python train.py --win_length=512 --vocab_size=5132 --encoder_activation="mish" --encoder_stem="single" --text_encoder_head_dim=48 --text_encoder_bias="all" --optimizer="soap" --adamw_lr_other_params=0.001 --warmup_steps=430
Rows from block 9 of the audio encoder, named by matrix and row number. Rows with one number belong to one channel. Each number is 200 + 30 x the weight over its row's rms, rounded and kept within 0 to 999. All counts start at 0. After the name is the row's rms in percent of the matrix's.
# convs1: first pointwise conv (encoder.blocks.9.convs.1.weight, 192x192x1), inputs 0-95
# convs3: second pointwise conv (encoder.blocks.9.convs.3.weight, 192x192x1, transposed), outputs 0-95
convs1.54,102,225,208,208,101,237,205,167,256,227,237,188,263,198,267,188,202,214,160,171,225,206,157,192,197,209,185,185,204,192,170,195,204,233,208,235,202,151,193,244,199,227,204,194,214,198,192,197,202,162,179,219,191,223,166,214,286,202,141,185,205,235,180,214,191,210,204,191,141,215,172,249,239,167,171,202,229,208,190,237,234,195,217,210,232,221,234,219,189,230,191,228,189,160,192,216,188
convs1.55,100,158,240,196,224,181,248,210,195,212,184,176,229,147,247,257,221,190,193,241,182,200,217,166,195,235,204,142,223,197,181,267,199,197,227,194,201,196,244,226,214,168,141,214,224,163,183,215,194,294,185,168,251,195,210,155,175,194,196,193,234,189,209,228,202,214,176,200,142,240,219,173,217,158,167,293,169,150,191,220,203,244,202,247,178,230,215,240,225,189,238,251,174,167,181,196,215
convs1.56,101,215,195,185,235,216,181,230,231,230,178,234,261,212,182,215,206,225,200,210,226,233,230,241,171,196,155,246,228,220,205,176,164,241,193,177,168,204,211,196,262,233,161,194,182,177,171,208,221,238,122,232,252,117,194,181,214,210,237,150,235,217,222,213,186,201,175,185,213,262,251,176,175,216,180,184,173,158,202,201,204,223,204,198,147,234,222,195,262,227,195,187,213,185,207,224,215
convs1.57,098,167,175,227,179,164,142,191,190,209,208,210,217,222,171,234,227,293,252,150,181,220,233,185,328,216,185,225,187,207,214,215,229,189,167,215,246,228,202,212,218,233,174,255,161,219,117,185,189,181,205,186,218,220,266,223,228,204,211,219,181,171,184,222,207,185,209,214,189,200,236,216,192,139,219,212,172,199,227,202,163,188,229,170,227,210,227,207,184,248,185,207,174,229,210,187,223
convs1.58,109,213,170,194,195,223,202,199,225,238,170,185,213,126,179,158,243,193,232,238,208,209,165,203,178,177,200,156,215,200,256,233,212,228,242,209,240,222,144,171,219,238,161,185,242,212,174,195,195,231,199,260,155,219,220,211,176,219,232,242,195,206,228,202,228,193,258,224,206,265,199,221,205,121,266,143,186,177,196,268,221,136,164,173,210,239,229,190,173,116,212,238,173,201,185,223,204
convs1.59,102,202,223,179,170,250,181,287,212,182,240,158,263,179,183,201,133,189,208,180,145,201,201,211,184,147,187,197,199,212,226,220,212,229,168,195,191,173,249,195,193,189,163,213,223,194,182,204,173,219,228,208,174,224,225,198,190,218,158,205,127,182,194,216,226,230,214,162,217,155,237,242,218,197,168,210,207,186,171,172,182,226,186,219,202,198,217,189,188,178,190,250,209,233,215,211,230
convs1.60,099,203,213,240,286,143,204,218,202,209,218,174,252,215,223,171,217,229,199,234,215,214,207,262,197,187,175,185,188,204,219,208,197,227,187,225,177,213,218,202,189,208,196,203,229,182,246,125,214,195,174,173,200,205,194,210,155,206,246,183,230,180,181,257,152,175,192,178,268,172,205,158,208,237,202,223,153,169,257,218,216,184,200,169,203,205,171,175,254,194,196,233,215,217,256,178,191
convs1.61,115,187,203,179,162,204,198,249,266,185,175,230,259,209,125,263,164,213,192,182,218,208,216,217,228,272,173,244,201,220,205,218,203,242,199,213,169,154,211,187,144,180,207,195,219,197,214,200,184,233,187,223,222,215,192,174,176,218,191,175,149,211,145,208,194,225,210,242,120,197,177,187,232,200,162,217,222,210,325,203,217,175,209,243,183,192,193,163,207,223,188,233,182,202,165,179,224
convs1.62,120,170,202,101,163,229,182,157,148,220,194,193,173,202,176,198,217,174,124,228,218,182,226,190,235,218,179,194,199,164,248,191,199,192,183,217,196,181,160,202,193,267,254,180,260,190,191,204,208,235,273,217,229,250,246,220,186,183,188,219,185,178,227,188,200,201,220,266,219,249,212,258,138,170,252,237,162,253,179,230,199,254,186,183,225,188,226,161,198,181,202,219,187,223,104,184,187
convs1.63,094,175,194,233,185,224,203,219,173,204,221,275,200,246,214,170,228,185,231,201,193,171,172,201,218,173,146,177,170,194,169,216,217,192,165,203,242,166,183,198,196,183,195,205,239,168,260,221,167,148,219,161,173,230,194,185,231,161,181,217,207,236,215,211,146,166,202,196,184,205,124,195,253,202,241,158,213,228,185,250,182,163,208,190,165,233,203,193,177,188,170,215,204,171,267,210,296
convs1.64,089,133,207,156,240,163,196,182,224,209,170,211,187,175,225,221,163,188,148,172,204,185,206,160,206,212,223,179,206,132,281,183,203,191,227,217,213,188,204,201,189,205,149,167,253,200,176,237,217,186,212,170,142,202,199,221,251,188,202,230,236,219,161,189,202,164,192,197,245,226,223,207,164,163,238,197,164,196,206,214,162,213,195,210,152,185,231,150,211,267,166,247,186,219,209,183,167
convs1.65,091,172,214,161,174,218,245,206,198,246,193,208,200,149,149,232,135,176,200,191,188,234,161,146,283,216,195,203,144,217,183,153,228,187,213,246,162,228,168,210,213,217,204,170,208,189,135,211,204,206,268,169,219,182,177,179,182,212,228,220,174,215,209,194,221,267,176,160,207,205,237,206,220,142,195,196,163,181,184,210,174,217,231,180,250,233,211,135,166,243,176,196,140,218,212,162,244
convs1.66,085,202,235,186,200,209,199,231,185,210,210,221,198,263,201,266,189,210,218,187,183,221,179,201,227,199,229,291,179,221,238,160,191,216,192,233,148,261,196,215,201,229,199,232,164,218,168,137,138,209,279,223,183,169,157,147,223,200,257,135,232,233,219,154,177,228,199,178,173,247,165,211,235,225,229,214,133,209,209,230,208,156,174,176,202,115,162,244,169,153,191,172,226,198,178,205,178
convs1.67,109,168,210,166,139,177,154,158,208,201,226,176,219,214,170,224,197,180,195,180,181,240,195,195,209,198,240,180,228,187,139,251,243,186,206,209,199,230,171,201,263,167,164,175,211,203,155,214,215,181,194,152,215,221,204,199,93,208,180,263,244,206,193,192,181,217,205,178,200,208,208,162,202,187,195,186,231,255,201,214,169,167,194,189,218,151,191,157,222,236,196,197,221,174,174,232,215
convs1.68,090,151,224,164,206,230,192,191,221,160,172,188,181,198,202,161,167,188,211,206,200,226,228,233,213,184,213,188,168,243,188,230,187,206,220,216,173,279,147,187,241,199,212,165,226,189,224,225,156,218,243,193,202,232,235,232,271,212,168,170,177,150,165,186,172,227,208,202,165,170,223,184,178,218,254,153,203,212,227,172,203,184,145,189,166,187,156,186,209,171,226,200,143,233,143,204,156
convs1.69,125,187,232,204,230,249,169,223,206,188,245,178,212,166,164,203,201,209,162,165,215,181,214,181,205,165,196,198,146,211,217,192,210,229,198,230,170,237,165,163,175,151,145,230,248,175,200,214,210,204,254,305,199,202,166,157,191,209,235,195,202,154,201,185,260,227,222,217,128,178,123,225,175,223,229,173,194,227,210,222,206,203,230,180,227,250,189,250,140,206,223,265,196,249,189,186,201
convs1.70,087,180,219,254,202,213,209,258,207,189,230,234,280,225,257,171,190,149,209,177,207,237,187,184,160,202,161,171,249,136,193,212,139,198,232,222,224,216,233,189,242,175,189,230,168,181,214,199,164,179,194,208,207,182,245,167,174,158,207,201,188,185,210,190,209,208,208,136,105,172,143,243,203,208,244,148,178,153,213,168,248,186,215,178,146,221,218,178,201,181,238,178,219,204,187,188,194
convs3.54,098,177,147,196,190,169,197,192,141,148,191,187,233,231,229,187,256,220,181,226,182,244,182,199,208,231,236,161,158,202,145,208,199,184,188,171,212,205,242,127,189,207,246,192,196,164,230,199,207,236,194,188,205,137,195,216,198,188,188,254,221,195,209,197,228,199,242,221,181,228,193,194,196,233,165,249,174,149,195,183,188,197,223,215,212,172,174,170,218,219,221,205,206,192,226,237,248
convs3.55,115,224,232,206,191,177,226,185,188,204,231,269,191,240,240,218,181,188,202,191,244,224,179,301,240,152,213,249,176,196,227,169,236,234,242,146,183,206,233,240,209,228,179,187,232,185,188,190,213,216,197,169,249,214,217,154,243,179,179,225,203,154,194,209,177,199,191,174,197,218,163,239,190,192,188,171,226,188,177,285,222,187,213,166,226,212,212,200,252,254,203,198,185,238,232,211,160
convs3.56,094,175,234,171,196,170,194,186,192,118,220,172,226,256,172,219,210,141,229,191,210,189,229,158,224,182,186,211,180,243,245,193,231,218,196,223,207,273,185,238,165,183,190,199,164,178,239,192,217,186,224,230,213,122,213,183,169,234,193,222,199,238,217,177,209,191,191,177,160,199,194,157,158,210,227,153,202,182,239,187,216,229,163,169,128,181,232,242,231,207,248,199,178,209,190,209,195
convs3.57,090,286,195,225,251,216,175,161,211,211,249,242,246,217,206,214,180,181,210,213,154,230,214,215,210,213,217,160,229,177,211,235,174,162,166,231,220,249,164,207,163,176,212,163,188,186,163,196,246,246,202,191,144,179,194,218,239,185,155,244,194,196,202,181,195,212,170,242,153,176,225,202,182,210,197,162,220,249,263,202,171,131,160,193,189,208,213,204,196,170,216,179,167,245,256,205,234
convs3.58,108,104,174,182,211,200,205,250,172,247,166,203,210,188,202,179,209,197,173,230,185,191,204,167,219,198,200,179,182,197,190,232,212,244,187,186,179,227,210,239,148,163,211,205,201,217,249,261,184,196,203,248,165,189,198,190,164,199,157,171,147,180,197,196,214,216,227,170,184,197,181,154,221,157,182,190,184,235,253,254,195,197,202,194,198,224,184,175,180,182,161,256,147,121,232,252,228
convs3.59,092,189,152,233,255,207,179,183,204,183,179,213,170,160,227,242,188,223,247,199,210,179,183,161,264,230,197,173,229,187,231,169,201,193,212,232,177,179,180,195,189,218,192,196,140,176,229,208,191,217,186,170,148,196,146,169,214,217,127,192,198,205,239,152,257,242,200,214,168,205,207,139,191,172,189,194,204,155,216,138,222,187,223,172,204,224,207,210,219,196,216,206,181,183,208,181,210
convs3.60,106,223,215,178,200,207,216,212,183,226,156,119,175,201,134,156,211,176,212,197,231,165,217,175,171,238,152,226,187,223,193,166,257,257,199,217,204,234,126,266,201,196,161,200,176,206,201,149,151,160,246,225,213,243,193,194,204,195,274,204,190,208,196,201,201,220,217,164,216,177,202,198,179,159,193,213,228,174,216,167,183,177,211,222,170,198,203,138,158,194,199,172,187,257,223,229,232
convs3.61,110,170,228,177,193,223,176,239,216,201,157,194,214,221,169,208,171,179,206,191,199,216,148,154,182,199,138,165,171,191,231,231,183,168,229,212,204,192,154,163,168,207,192,175,182,180,145,198,243,214,178,202,207,250,153,189,234,201,190,231,209,183,196,210,164,249,212,244,191,218,215,193,197,210,236,271,219,208,143,206,205,180,175,150,184,183,152,202,176,219,228,200,202,184,220,233,224
convs3.62,114,184,269,223,192,209,265,181,212,203,240,197,227,199,253,209,250,234,169,193,210,168,245,186,209,215,186,194,244,163,228,241,202,175,150,150,182,123,224,192,177,204,209,184,182,237,195,196,155,212,205,220,235,221,206,203,209,168,232,189,215,163,174,197,208,207,236,209,217,199,212,203,224,205,211,225,192,212,192,193,242,229,190,223,253,126,220,188,199,179,143,163,269,212,185,192,255
convs3.63,092,198,185,205,190,194,230,188,160,199,199,224,172,219,202,205,141,174,208,218,207,207,153,236,173,217,179,136,177,242,219,166,216,251,247,201,178,239,217,187,228,200,191,130,190,250,193,183,211,216,197,230,233,226,160,220,174,187,210,215,185,200,159,226,174,214,217,205,169,159,205,218,191,146,248,233,208,233,173,223,204,204,202,206,189,199,192,228,190,209,195,238,177,199,170,235,203
convs3.64,096,166,209,201,177,190,215,223,182,197,176,222,186,201,235,193,192,169,229,225,226,197,193,195,196,238,210,199,242,236,265,250,209,213,194,163,147,210,219,202,172,200,244,181,164,198,199,208,158,214,159,148,167,221,216,178,229,192,206,118,238,188,220,263,216,178,214,218,181,183,209,148,183,185,146,203,191,191,180,249,228,175,213,213,225,202,196,183,242,230,185,227,173,158,216,161,212
convs3.65,081,229,164,194,185,209,270,227,143,237,213,251,191,215,177,184,239,222,180,182,206,206,187,178,200,227,167,202,187,223,162,227,215,201,201,224,149,230,200,211,209,189,253,189,194,129,259,200,197,164,205,175,183,174,205,162,195,188,217,228,184,207,214,211,207,187,222,244,222,152,175,143,181,205,172,252,230,195,165,146,242,150,264,172,205,157,182,211,154,290,207,188,172,192,200,196,239
convs3.66,080,184,203,173,184,215,145,193,196,204,179,160,147,213,167,160,195,220,147,248,194,220,182,224,222,141,194,208,160,154,205,210,181,220,189,226,216,170,249,208,177,214,169,191,185,226,193,184,241,216,194,166,273,202,167,209,208,171,122,240,161,207,184,183,247,183,153,189,264,168,251,197,212,225,186,250,269,229,157,214,209,164,211,169,163,256,206,207,165,200,187,151,190,252,233,157,202
convs3.67,104,238,189,183,226,229,248,166,210,181,190,189,214,201,224,238,244,177,272,239,227,202,155,202,218,233,260,250,272,202,196,221,210,211,181,182,166,175,178,181,209,205,157,139,197,285,187,161,177,168,168,202,218,236,196,214,200,215,216,165,223,205,176,199,180,210,218,241,167,208,224,215,167,229,187,166,249,162,179,217,232,197,224,141,196,225,166,156,213,189,201,239,160,174,192,236,193
convs3.68,077,200,194,181,229,210,244,199,195,259,258,196,211,227,216,231,192,151,215,234,227,219,206,181,165,240,147,170,193,202,202,197,212,200,246,195,240,130,233,236,201,207,250,152,195,183,175,243,217,262,155,174,196,170,212,186,206,192,160,216,182,188,246,242,227,202,211,242,204,247,210,233,218,164,217,182,183,230,186,157,158,134,248,186,189,203,252,146,180,219,187,208,132,225,238,186,172
convs3.69,118,222,316,197,177,215,185,220,218,179,221,264,188,239,178,178,214,229,198,191,198,200,222,195,174,207,239,171,217,239,200,228,236,174,179,236,196,197,214,226,211,198,193,174,249,183,191,180,187,132,235,227,154,218,194,178,193,183,229,188,174,192,183,156,267,197,202,193,219,162,227,165,193,217,203,166,157,205,208,223,208,204,197,197,213,233,213,187,216,198,221,175,171,222,172,130,187
convs3.70,080,186,200,168,143,170,206,166,213,204,189,220,187,210,219,187,175,178,234,205,183,248,221,217,239,236,150,187,214,222,244,187,231,224,208,227,197,237,207,197,259,187,176,195,207,162,170,192,174,169,169,186,202,197,194,184,205,150,200,248,185,184,215,199,242,199,234,228,219,193,193,232,234,266,142,218,187,213,201,226,177,221,197,205,217,235,212,150,152,185,190,194,164,185,197,122,121