A small contrastive audio-text model, trained from scratch.
Model: 3.22M parameters, log mel input, encoder arch quartznet, encoder norm batchnorm, encoder depths [5, 5, 5], encoder widths [128, 192, 288], text encoder width 128, text encoder layers 8, text encoder norm layernorm_no_bias, text encoder activation gelu_tanh.
Data: 26041 training examples, 85.5 epochs.
Rows from block 10 of the audio encoder, named by matrix and row number. Rows with one number belong to one channel. Each number is 200 + 20 x the weight over its row's rms, rounded and kept within 0 to 999. All counts start at 0. After the name is the row's rms in percent of the matrix's.
# convs1: first pointwise conv (encoder.blocks.10.convs.1.weight, 288x192x1), inputs 0-191
# convs3: second pointwise conv (encoder.blocks.10.convs.3.weight, 288x288x1, transposed), outputs 0-143
convs1.269,097,210,221,191,185,202,197,217,205,192,224,218,212,188,216,268,176,228,198,233,180,168,184,180,233,203,214,227,241,195,224,219,172,201,203,187,213,234,204,200,187,222,176,220,170,174,208,206,175,196,220,212,224,208,212,163,209,198,193,180,200,178,201,184,230,197,178,224,200,168,198,235,235,188,177,200,197,210,164,220,238,206,202,205,189,210,203,251,191,196,164,179,199,216,184,205,178,169,193,201,179,204,193,180,208,221,189,215,216,208,211,186,189,173,165,196,197,217,211,204,199,200,227,204,220,164,241,193,192,200,246,213,213,214,205,223,194,221,228,187,183,213,210,178,198,199,189,188,194,219,207,215,212,173,200,189,202,191,193,220,203,189,208,192,215,196,184,232,200,254,184,213,163,208,229,189,212,176,217,231,158,235,199,225,183,214,173,171,202,221,198,210,167
convs1.270,098,187,200,205,208,203,176,193,188,211,207,226,194,206,189,187,161,186,203,224,205,198,224,211,196,210,193,196,190,192,209,159,206,232,220,185,208,179,172,203,232,206,220,189,215,171,178,214,208,197,173,237,203,216,165,187,216,206,212,178,221,188,224,193,204,198,214,201,188,184,196,195,245,199,191,222,180,207,213,187,197,209,189,189,226,233,171,282,217,180,174,193,185,205,180,197,194,210,195,157,208,188,177,183,172,226,203,170,206,199,202,155,191,169,190,212,184,176,224,199,202,197,196,221,202,191,226,215,172,204,178,250,252,206,187,197,218,188,159,204,212,195,198,191,206,196,201,187,201,212,219,186,192,181,172,168,238,167,174,208,197,181,254,213,236,193,216,196,214,187,194,231,190,162,203,185,193,205,208,176,197,248,232,199,202,195,176,209,233,210,194,215,192
convs1.271,104,173,227,200,170,189,199,178,207,208,206,238,225,250,195,199,226,165,237,168,199,188,200,220,182,206,201,213,225,190,156,195,211,196,217,196,209,187,171,201,183,207,205,203,190,207,177,182,200,230,197,190,193,205,188,183,213,202,212,200,205,191,186,169,201,194,184,129,225,201,228,189,167,180,187,209,195,201,190,210,199,213,204,208,166,193,161,156,189,196,205,238,194,171,194,171,221,197,229,164,199,200,224,210,196,219,180,218,188,196,241,159,220,209,215,210,169,235,196,227,204,178,225,178,199,224,176,208,209,190,164,211,204,214,212,183,212,209,207,176,235,186,214,221,246,194,214,205,204,193,202,198,234,198,193,168,247,234,187,211,201,207,210,208,187,223,171,187,231,185,201,213,213,194,189,211,185,218,232,206,233,188,223,217,207,219,192,226,224,214,224,205,183
convs1.272,105,254,227,234,201,177,205,197,193,173,217,180,197,196,153,194,217,222,184,161,193,194,201,183,162,163,199,195,213,197,234,210,199,236,215,176,220,190,202,209,214,217,235,190,209,224,214,205,188,211,179,220,187,207,181,205,196,157,143,204,190,220,193,178,219,182,211,208,174,191,182,223,181,195,178,236,189,229,219,207,229,208,188,201,188,177,195,197,195,180,166,203,238,177,182,203,202,178,172,149,181,222,194,216,222,187,193,206,180,191,193,197,201,187,190,177,224,177,178,167,193,222,187,197,181,195,182,198,191,222,217,181,208,191,226,210,192,177,199,189,210,186,196,179,180,220,209,208,209,182,196,200,215,211,202,170,190,155,204,215,141,218,191,202,201,217,209,201,187,220,160,221,212,231,207,208,213,218,257,191,196,204,175,231,226,199,209,208,221,204,180,197,223
convs1.273,096,184,199,201,197,226,218,171,193,182,192,228,208,230,202,187,192,182,163,217,197,212,166,190,213,192,176,221,185,207,217,187,163,158,193,179,214,219,218,213,209,189,185,219,213,187,216,190,243,167,202,192,186,193,217,228,205,188,196,174,206,207,149,234,207,216,168,205,200,194,213,203,191,195,195,174,231,216,214,224,195,167,198,173,221,207,186,179,168,205,225,233,222,206,204,205,207,199,212,210,180,194,198,198,219,226,204,218,201,196,212,210,201,205,217,197,211,230,231,172,246,215,218,247,203,186,251,187,211,230,204,207,204,202,181,215,227,201,198,220,223,209,243,243,171,209,181,210,181,233,198,197,206,210,183,220,249,201,204,217,187,203,189,199,188,183,209,177,218,208,200,233,207,248,199,239,229,195,157,209,212,173,211,216,172,202,187,162,187,175,202,212,191
convs1.274,105,191,209,183,192,207,171,169,255,180,190,224,180,200,205,196,182,208,203,210,201,191,238,184,239,205,193,199,231,194,168,175,204,210,204,197,218,205,229,197,237,194,218,210,179,169,219,175,199,165,202,209,213,207,127,216,191,188,191,196,189,207,237,232,189,208,184,220,199,178,185,207,189,200,166,210,179,206,210,213,214,190,186,216,183,207,214,213,145,202,166,157,166,154,161,220,202,193,184,206,223,218,224,206,192,175,204,177,172,219,172,216,219,191,206,211,217,206,237,253,182,204,187,185,189,189,211,215,195,212,185,215,183,209,208,201,184,186,218,197,193,169,232,216,214,230,194,200,183,210,221,166,202,194,192,208,199,181,200,222,202,189,190,178,194,163,203,237,215,215,180,154,223,181,175,191,209,185,219,192,187,207,160,205,197,199,202,214,216,205,214,190,197
convs1.275,091,188,202,209,196,202,188,188,211,201,199,185,223,184,178,196,177,181,204,219,203,211,208,220,198,264,185,212,228,179,176,188,222,219,164,206,204,207,203,229,203,224,201,201,186,205,194,240,207,204,191,213,223,189,201,201,209,248,210,228,276,205,196,193,196,233,197,198,222,181,213,216,139,194,178,216,210,208,214,179,172,198,185,191,158,199,202,235,228,211,217,179,242,226,187,195,201,203,208,224,220,202,212,166,223,216,195,173,173,180,227,191,235,218,192,197,180,195,189,247,175,179,204,215,207,232,198,197,179,227,226,214,188,214,167,224,218,217,198,185,241,184,209,188,182,204,186,204,224,197,201,200,220,204,218,187,207,204,182,180,182,214,215,201,187,181,191,192,190,221,211,196,163,209,185,192,196,200,239,220,232,190,228,201,206,235,194,215,237,183,218,181,228
convs1.276,085,209,188,217,179,217,199,196,207,182,206,203,194,188,178,183,192,210,183,216,200,200,210,196,196,208,221,188,181,193,210,189,198,203,203,202,191,219,201,215,229,225,218,196,206,190,195,222,196,204,223,168,204,159,166,160,219,234,213,222,239,251,190,164,184,200,224,204,243,174,221,260,185,184,222,210,203,189,204,219,218,212,209,211,245,158,197,212,184,188,204,177,209,220,217,206,240,242,192,203,208,189,224,221,228,195,173,174,170,193,161,211,235,181,208,196,210,211,217,179,187,169,220,200,213,232,182,199,164,187,212,212,189,201,186,213,218,218,188,200,208,207,197,212,194,211,160,191,174,207,180,186,181,186,219,232,235,184,185,209,192,204,215,193,214,200,213,197,186,178,205,214,159,208,192,143,169,190,214,203,174,218,249,219,214,206,222,243,198,206,191,199,215
convs1.277,106,214,188,190,216,200,202,170,178,183,231,198,192,199,198,181,196,196,192,174,202,172,184,181,174,196,215,211,232,208,197,203,215,194,184,211,195,189,200,226,188,144,181,179,200,188,202,182,178,226,203,193,213,192,214,155,178,196,151,218,169,184,223,152,223,187,197,211,218,223,204,201,149,207,221,175,196,217,210,238,232,192,191,210,173,210,198,202,177,245,209,212,186,264,210,194,206,175,172,206,212,209,260,205,197,207,192,198,201,192,186,190,181,204,195,218,235,186,224,217,172,197,192,196,186,194,179,194,194,198,231,233,182,210,207,183,216,208,225,201,178,231,213,224,234,207,220,215,178,196,219,211,229,207,209,225,226,151,199,177,184,179,221,182,212,196,161,198,203,205,201,216,180,185,199,186,189,212,179,209,216,175,191,224,189,186,198,170,185,198,167,203,161
convs1.278,109,185,205,222,213,204,214,199,202,194,195,161,168,180,226,179,195,245,190,245,210,237,172,189,212,191,202,208,165,195,177,216,198,220,228,211,181,241,198,178,217,199,213,180,231,201,206,200,184,195,180,196,192,186,221,171,172,211,234,224,202,225,182,223,195,200,213,185,211,200,205,171,213,224,202,159,176,217,209,186,188,173,207,184,171,197,228,177,237,195,192,232,201,213,229,210,205,193,215,197,228,179,204,182,225,195,232,216,195,203,193,203,190,169,190,228,207,180,171,226,248,189,202,190,171,206,219,160,189,189,206,182,221,166,200,222,182,231,215,186,191,161,179,179,177,213,242,194,191,188,214,206,211,186,188,168,222,206,215,158,200,176,199,195,214,217,170,227,146,224,216,204,203,177,211,216,226,196,224,202,204,209,190,177,178,186,209,213,201,228,195,197,224
convs3.269,099,179,196,203,197,184,191,186,247,244,208,205,192,179,175,208,224,193,206,193,215,207,230,192,221,206,253,206,181,190,194,177,191,183,188,197,187,193,215,184,201,196,179,167,179,191,190,255,187,195,193,188,185,172,166,175,211,193,202,212,206,201,213,209,186,223,208,213,214,209,203,235,202,228,194,190,214,212,255,187,187,184,190,210,204,199,180,193,182,181,202,210,196,185,161,197,222,208,204,202,221,205,192,262,203,183,224,178,181,207,188,227,198,204,158,174,190,187,225,183,215,193,196,191,196,200,187,196,198,232,183,220,182,196,175,224,177,221,244,199,149,195,145,169,197
convs3.270,105,225,168,211,207,220,219,185,201,206,212,169,196,223,183,159,214,210,201,199,214,212,181,196,185,205,202,221,198,198,210,202,186,255,194,176,180,185,199,201,234,173,192,184,188,178,200,168,198,216,213,218,205,191,156,197,188,190,187,196,190,196,219,200,214,148,231,189,194,186,196,197,176,180,206,180,200,211,165,225,203,225,218,193,197,180,202,212,210,229,178,212,195,224,186,161,188,227,203,181,211,180,229,196,195,208,191,208,182,189,179,184,191,221,201,207,180,226,125,171,183,177,196,217,213,176,207,206,156,203,225,197,218,180,229,155,220,229,193,190,167,167,203,196,201
convs3.271,103,205,197,197,189,200,188,228,152,191,231,194,235,187,200,190,208,205,201,207,188,153,226,189,189,228,202,190,203,205,193,220,189,184,197,168,196,176,169,149,218,222,177,205,183,202,206,210,216,200,220,253,224,196,193,206,194,215,225,161,193,180,181,174,205,244,192,194,211,195,218,217,217,220,177,202,182,184,194,159,223,216,192,203,210,191,204,214,212,193,257,233,200,231,178,227,195,245,190,205,179,241,211,182,195,189,181,204,192,167,202,197,198,212,202,207,187,262,183,233,207,199,214,188,189,182,183,196,233,140,207,193,224,156,196,153,190,190,223,196,211,209,214,177,197
convs3.272,104,189,230,177,225,232,212,208,167,167,195,186,180,221,188,192,231,239,210,175,197,229,200,205,209,232,204,218,208,198,180,238,182,186,181,200,200,196,178,192,203,153,189,201,227,213,223,219,239,213,191,202,205,249,229,196,187,197,196,193,202,200,227,199,200,203,194,225,204,211,204,197,212,197,179,168,250,201,190,206,166,227,195,217,204,213,205,221,185,195,207,209,193,217,200,209,208,207,176,166,213,193,208,169,170,139,212,207,186,202,225,216,229,185,214,244,193,208,170,202,213,184,189,195,203,175,185,201,233,196,222,207,167,197,199,202,231,179,207,215,198,199,247,192,196
convs3.273,094,199,221,182,189,223,231,238,208,174,190,201,210,244,210,221,171,264,168,194,194,223,171,194,204,195,196,227,166,215,182,184,206,228,206,205,234,216,192,213,197,163,210,197,213,178,208,220,205,198,193,224,212,219,171,225,200,178,172,191,203,241,223,195,171,162,194,213,204,199,191,203,190,167,222,172,235,201,222,158,171,219,204,195,221,226,207,191,210,212,196,218,214,204,205,186,238,214,222,228,236,192,217,202,187,214,202,199,205,249,206,225,206,210,218,201,212,206,205,201,207,194,143,199,192,184,193,214,177,213,195,190,190,201,240,221,196,182,195,198,207,166,215,183,209
convs3.274,101,215,270,213,220,208,219,178,198,182,200,216,218,228,182,177,218,139,186,186,194,162,223,177,230,191,201,193,233,217,213,190,162,179,197,229,194,221,178,202,211,172,173,219,177,212,209,170,188,208,236,187,231,177,186,208,198,201,158,243,218,200,217,234,172,172,183,228,180,207,169,196,248,206,210,199,190,175,215,193,187,172,202,210,219,194,201,186,195,185,223,188,214,195,178,204,191,180,180,212,190,175,179,195,204,228,175,208,235,178,218,163,189,187,246,220,236,209,181,174,229,192,190,206,220,210,183,194,213,190,194,199,182,167,216,180,176,171,218,219,196,180,224,198,208
convs3.275,085,214,229,183,187,218,205,208,193,175,207,202,172,185,192,206,203,203,196,225,184,200,186,198,180,176,217,207,193,182,163,158,188,228,161,167,211,205,249,165,191,163,202,190,175,191,164,194,206,205,200,213,189,169,184,201,195,230,192,200,220,211,189,209,206,183,171,172,215,200,195,179,223,150,219,172,202,217,195,200,192,154,159,219,195,211,200,227,207,158,147,186,180,191,186,169,193,203,211,218,201,200,167,220,223,207,212,200,232,237,220,203,161,221,209,226,205,181,198,217,160,192,194,206,206,220,180,214,208,177,193,217,179,197,197,184,212,197,170,197,232,190,207,214,220
convs3.276,084,208,170,220,213,169,194,209,187,193,179,201,214,194,180,214,179,205,215,207,206,214,193,198,209,183,197,197,222,187,193,186,169,205,239,215,198,174,174,191,201,206,216,217,197,166,206,221,188,180,182,182,218,205,215,210,189,228,173,216,199,220,192,187,243,211,178,227,201,178,190,214,207,200,205,216,194,200,216,234,184,208,225,192,173,199,209,201,191,207,210,231,231,225,205,203,182,190,190,184,204,180,190,215,199,202,189,237,186,185,197,196,221,211,214,190,218,191,178,235,163,191,176,180,213,167,173,217,193,199,214,195,210,209,242,199,190,239,205,189,210,130,196,187,206
convs3.277,100,202,204,205,172,209,208,214,189,194,179,154,193,201,195,152,225,203,192,170,184,199,177,197,197,176,174,208,207,194,216,207,189,238,178,200,183,195,215,229,233,211,175,207,208,210,183,169,228,192,186,198,173,170,169,217,186,214,210,215,196,276,211,188,189,217,210,212,232,193,208,191,172,222,234,207,169,175,211,199,206,217,211,212,172,181,182,195,158,195,212,166,200,206,181,179,171,184,210,183,184,229,193,201,197,220,209,188,188,187,184,201,201,228,214,185,219,187,202,167,195,212,215,180,232,214,207,162,198,213,161,196,185,207,186,205,226,196,157,243,240,192,225,202,183
convs3.278,102,217,202,185,186,209,205,209,154,202,211,189,189,212,193,247,204,195,169,189,200,234,182,200,171,215,178,215,203,193,173,166,209,190,177,196,209,194,209,212,224,184,170,177,172,189,213,214,219,221,181,195,177,188,213,182,196,167,220,230,187,206,203,203,180,186,187,172,198,198,207,211,240,185,212,183,248,228,170,169,161,169,191,167,173,208,199,162,210,166,193,159,184,205,202,192,190,199,189,196,207,228,204,218,165,193,190,214,188,195,157,233,170,193,157,205,179,177,182,170,177,185,166,189,194,167,204,183,193,228,151,206,188,245,177,217,191,172,187,206,187,244,188,229,190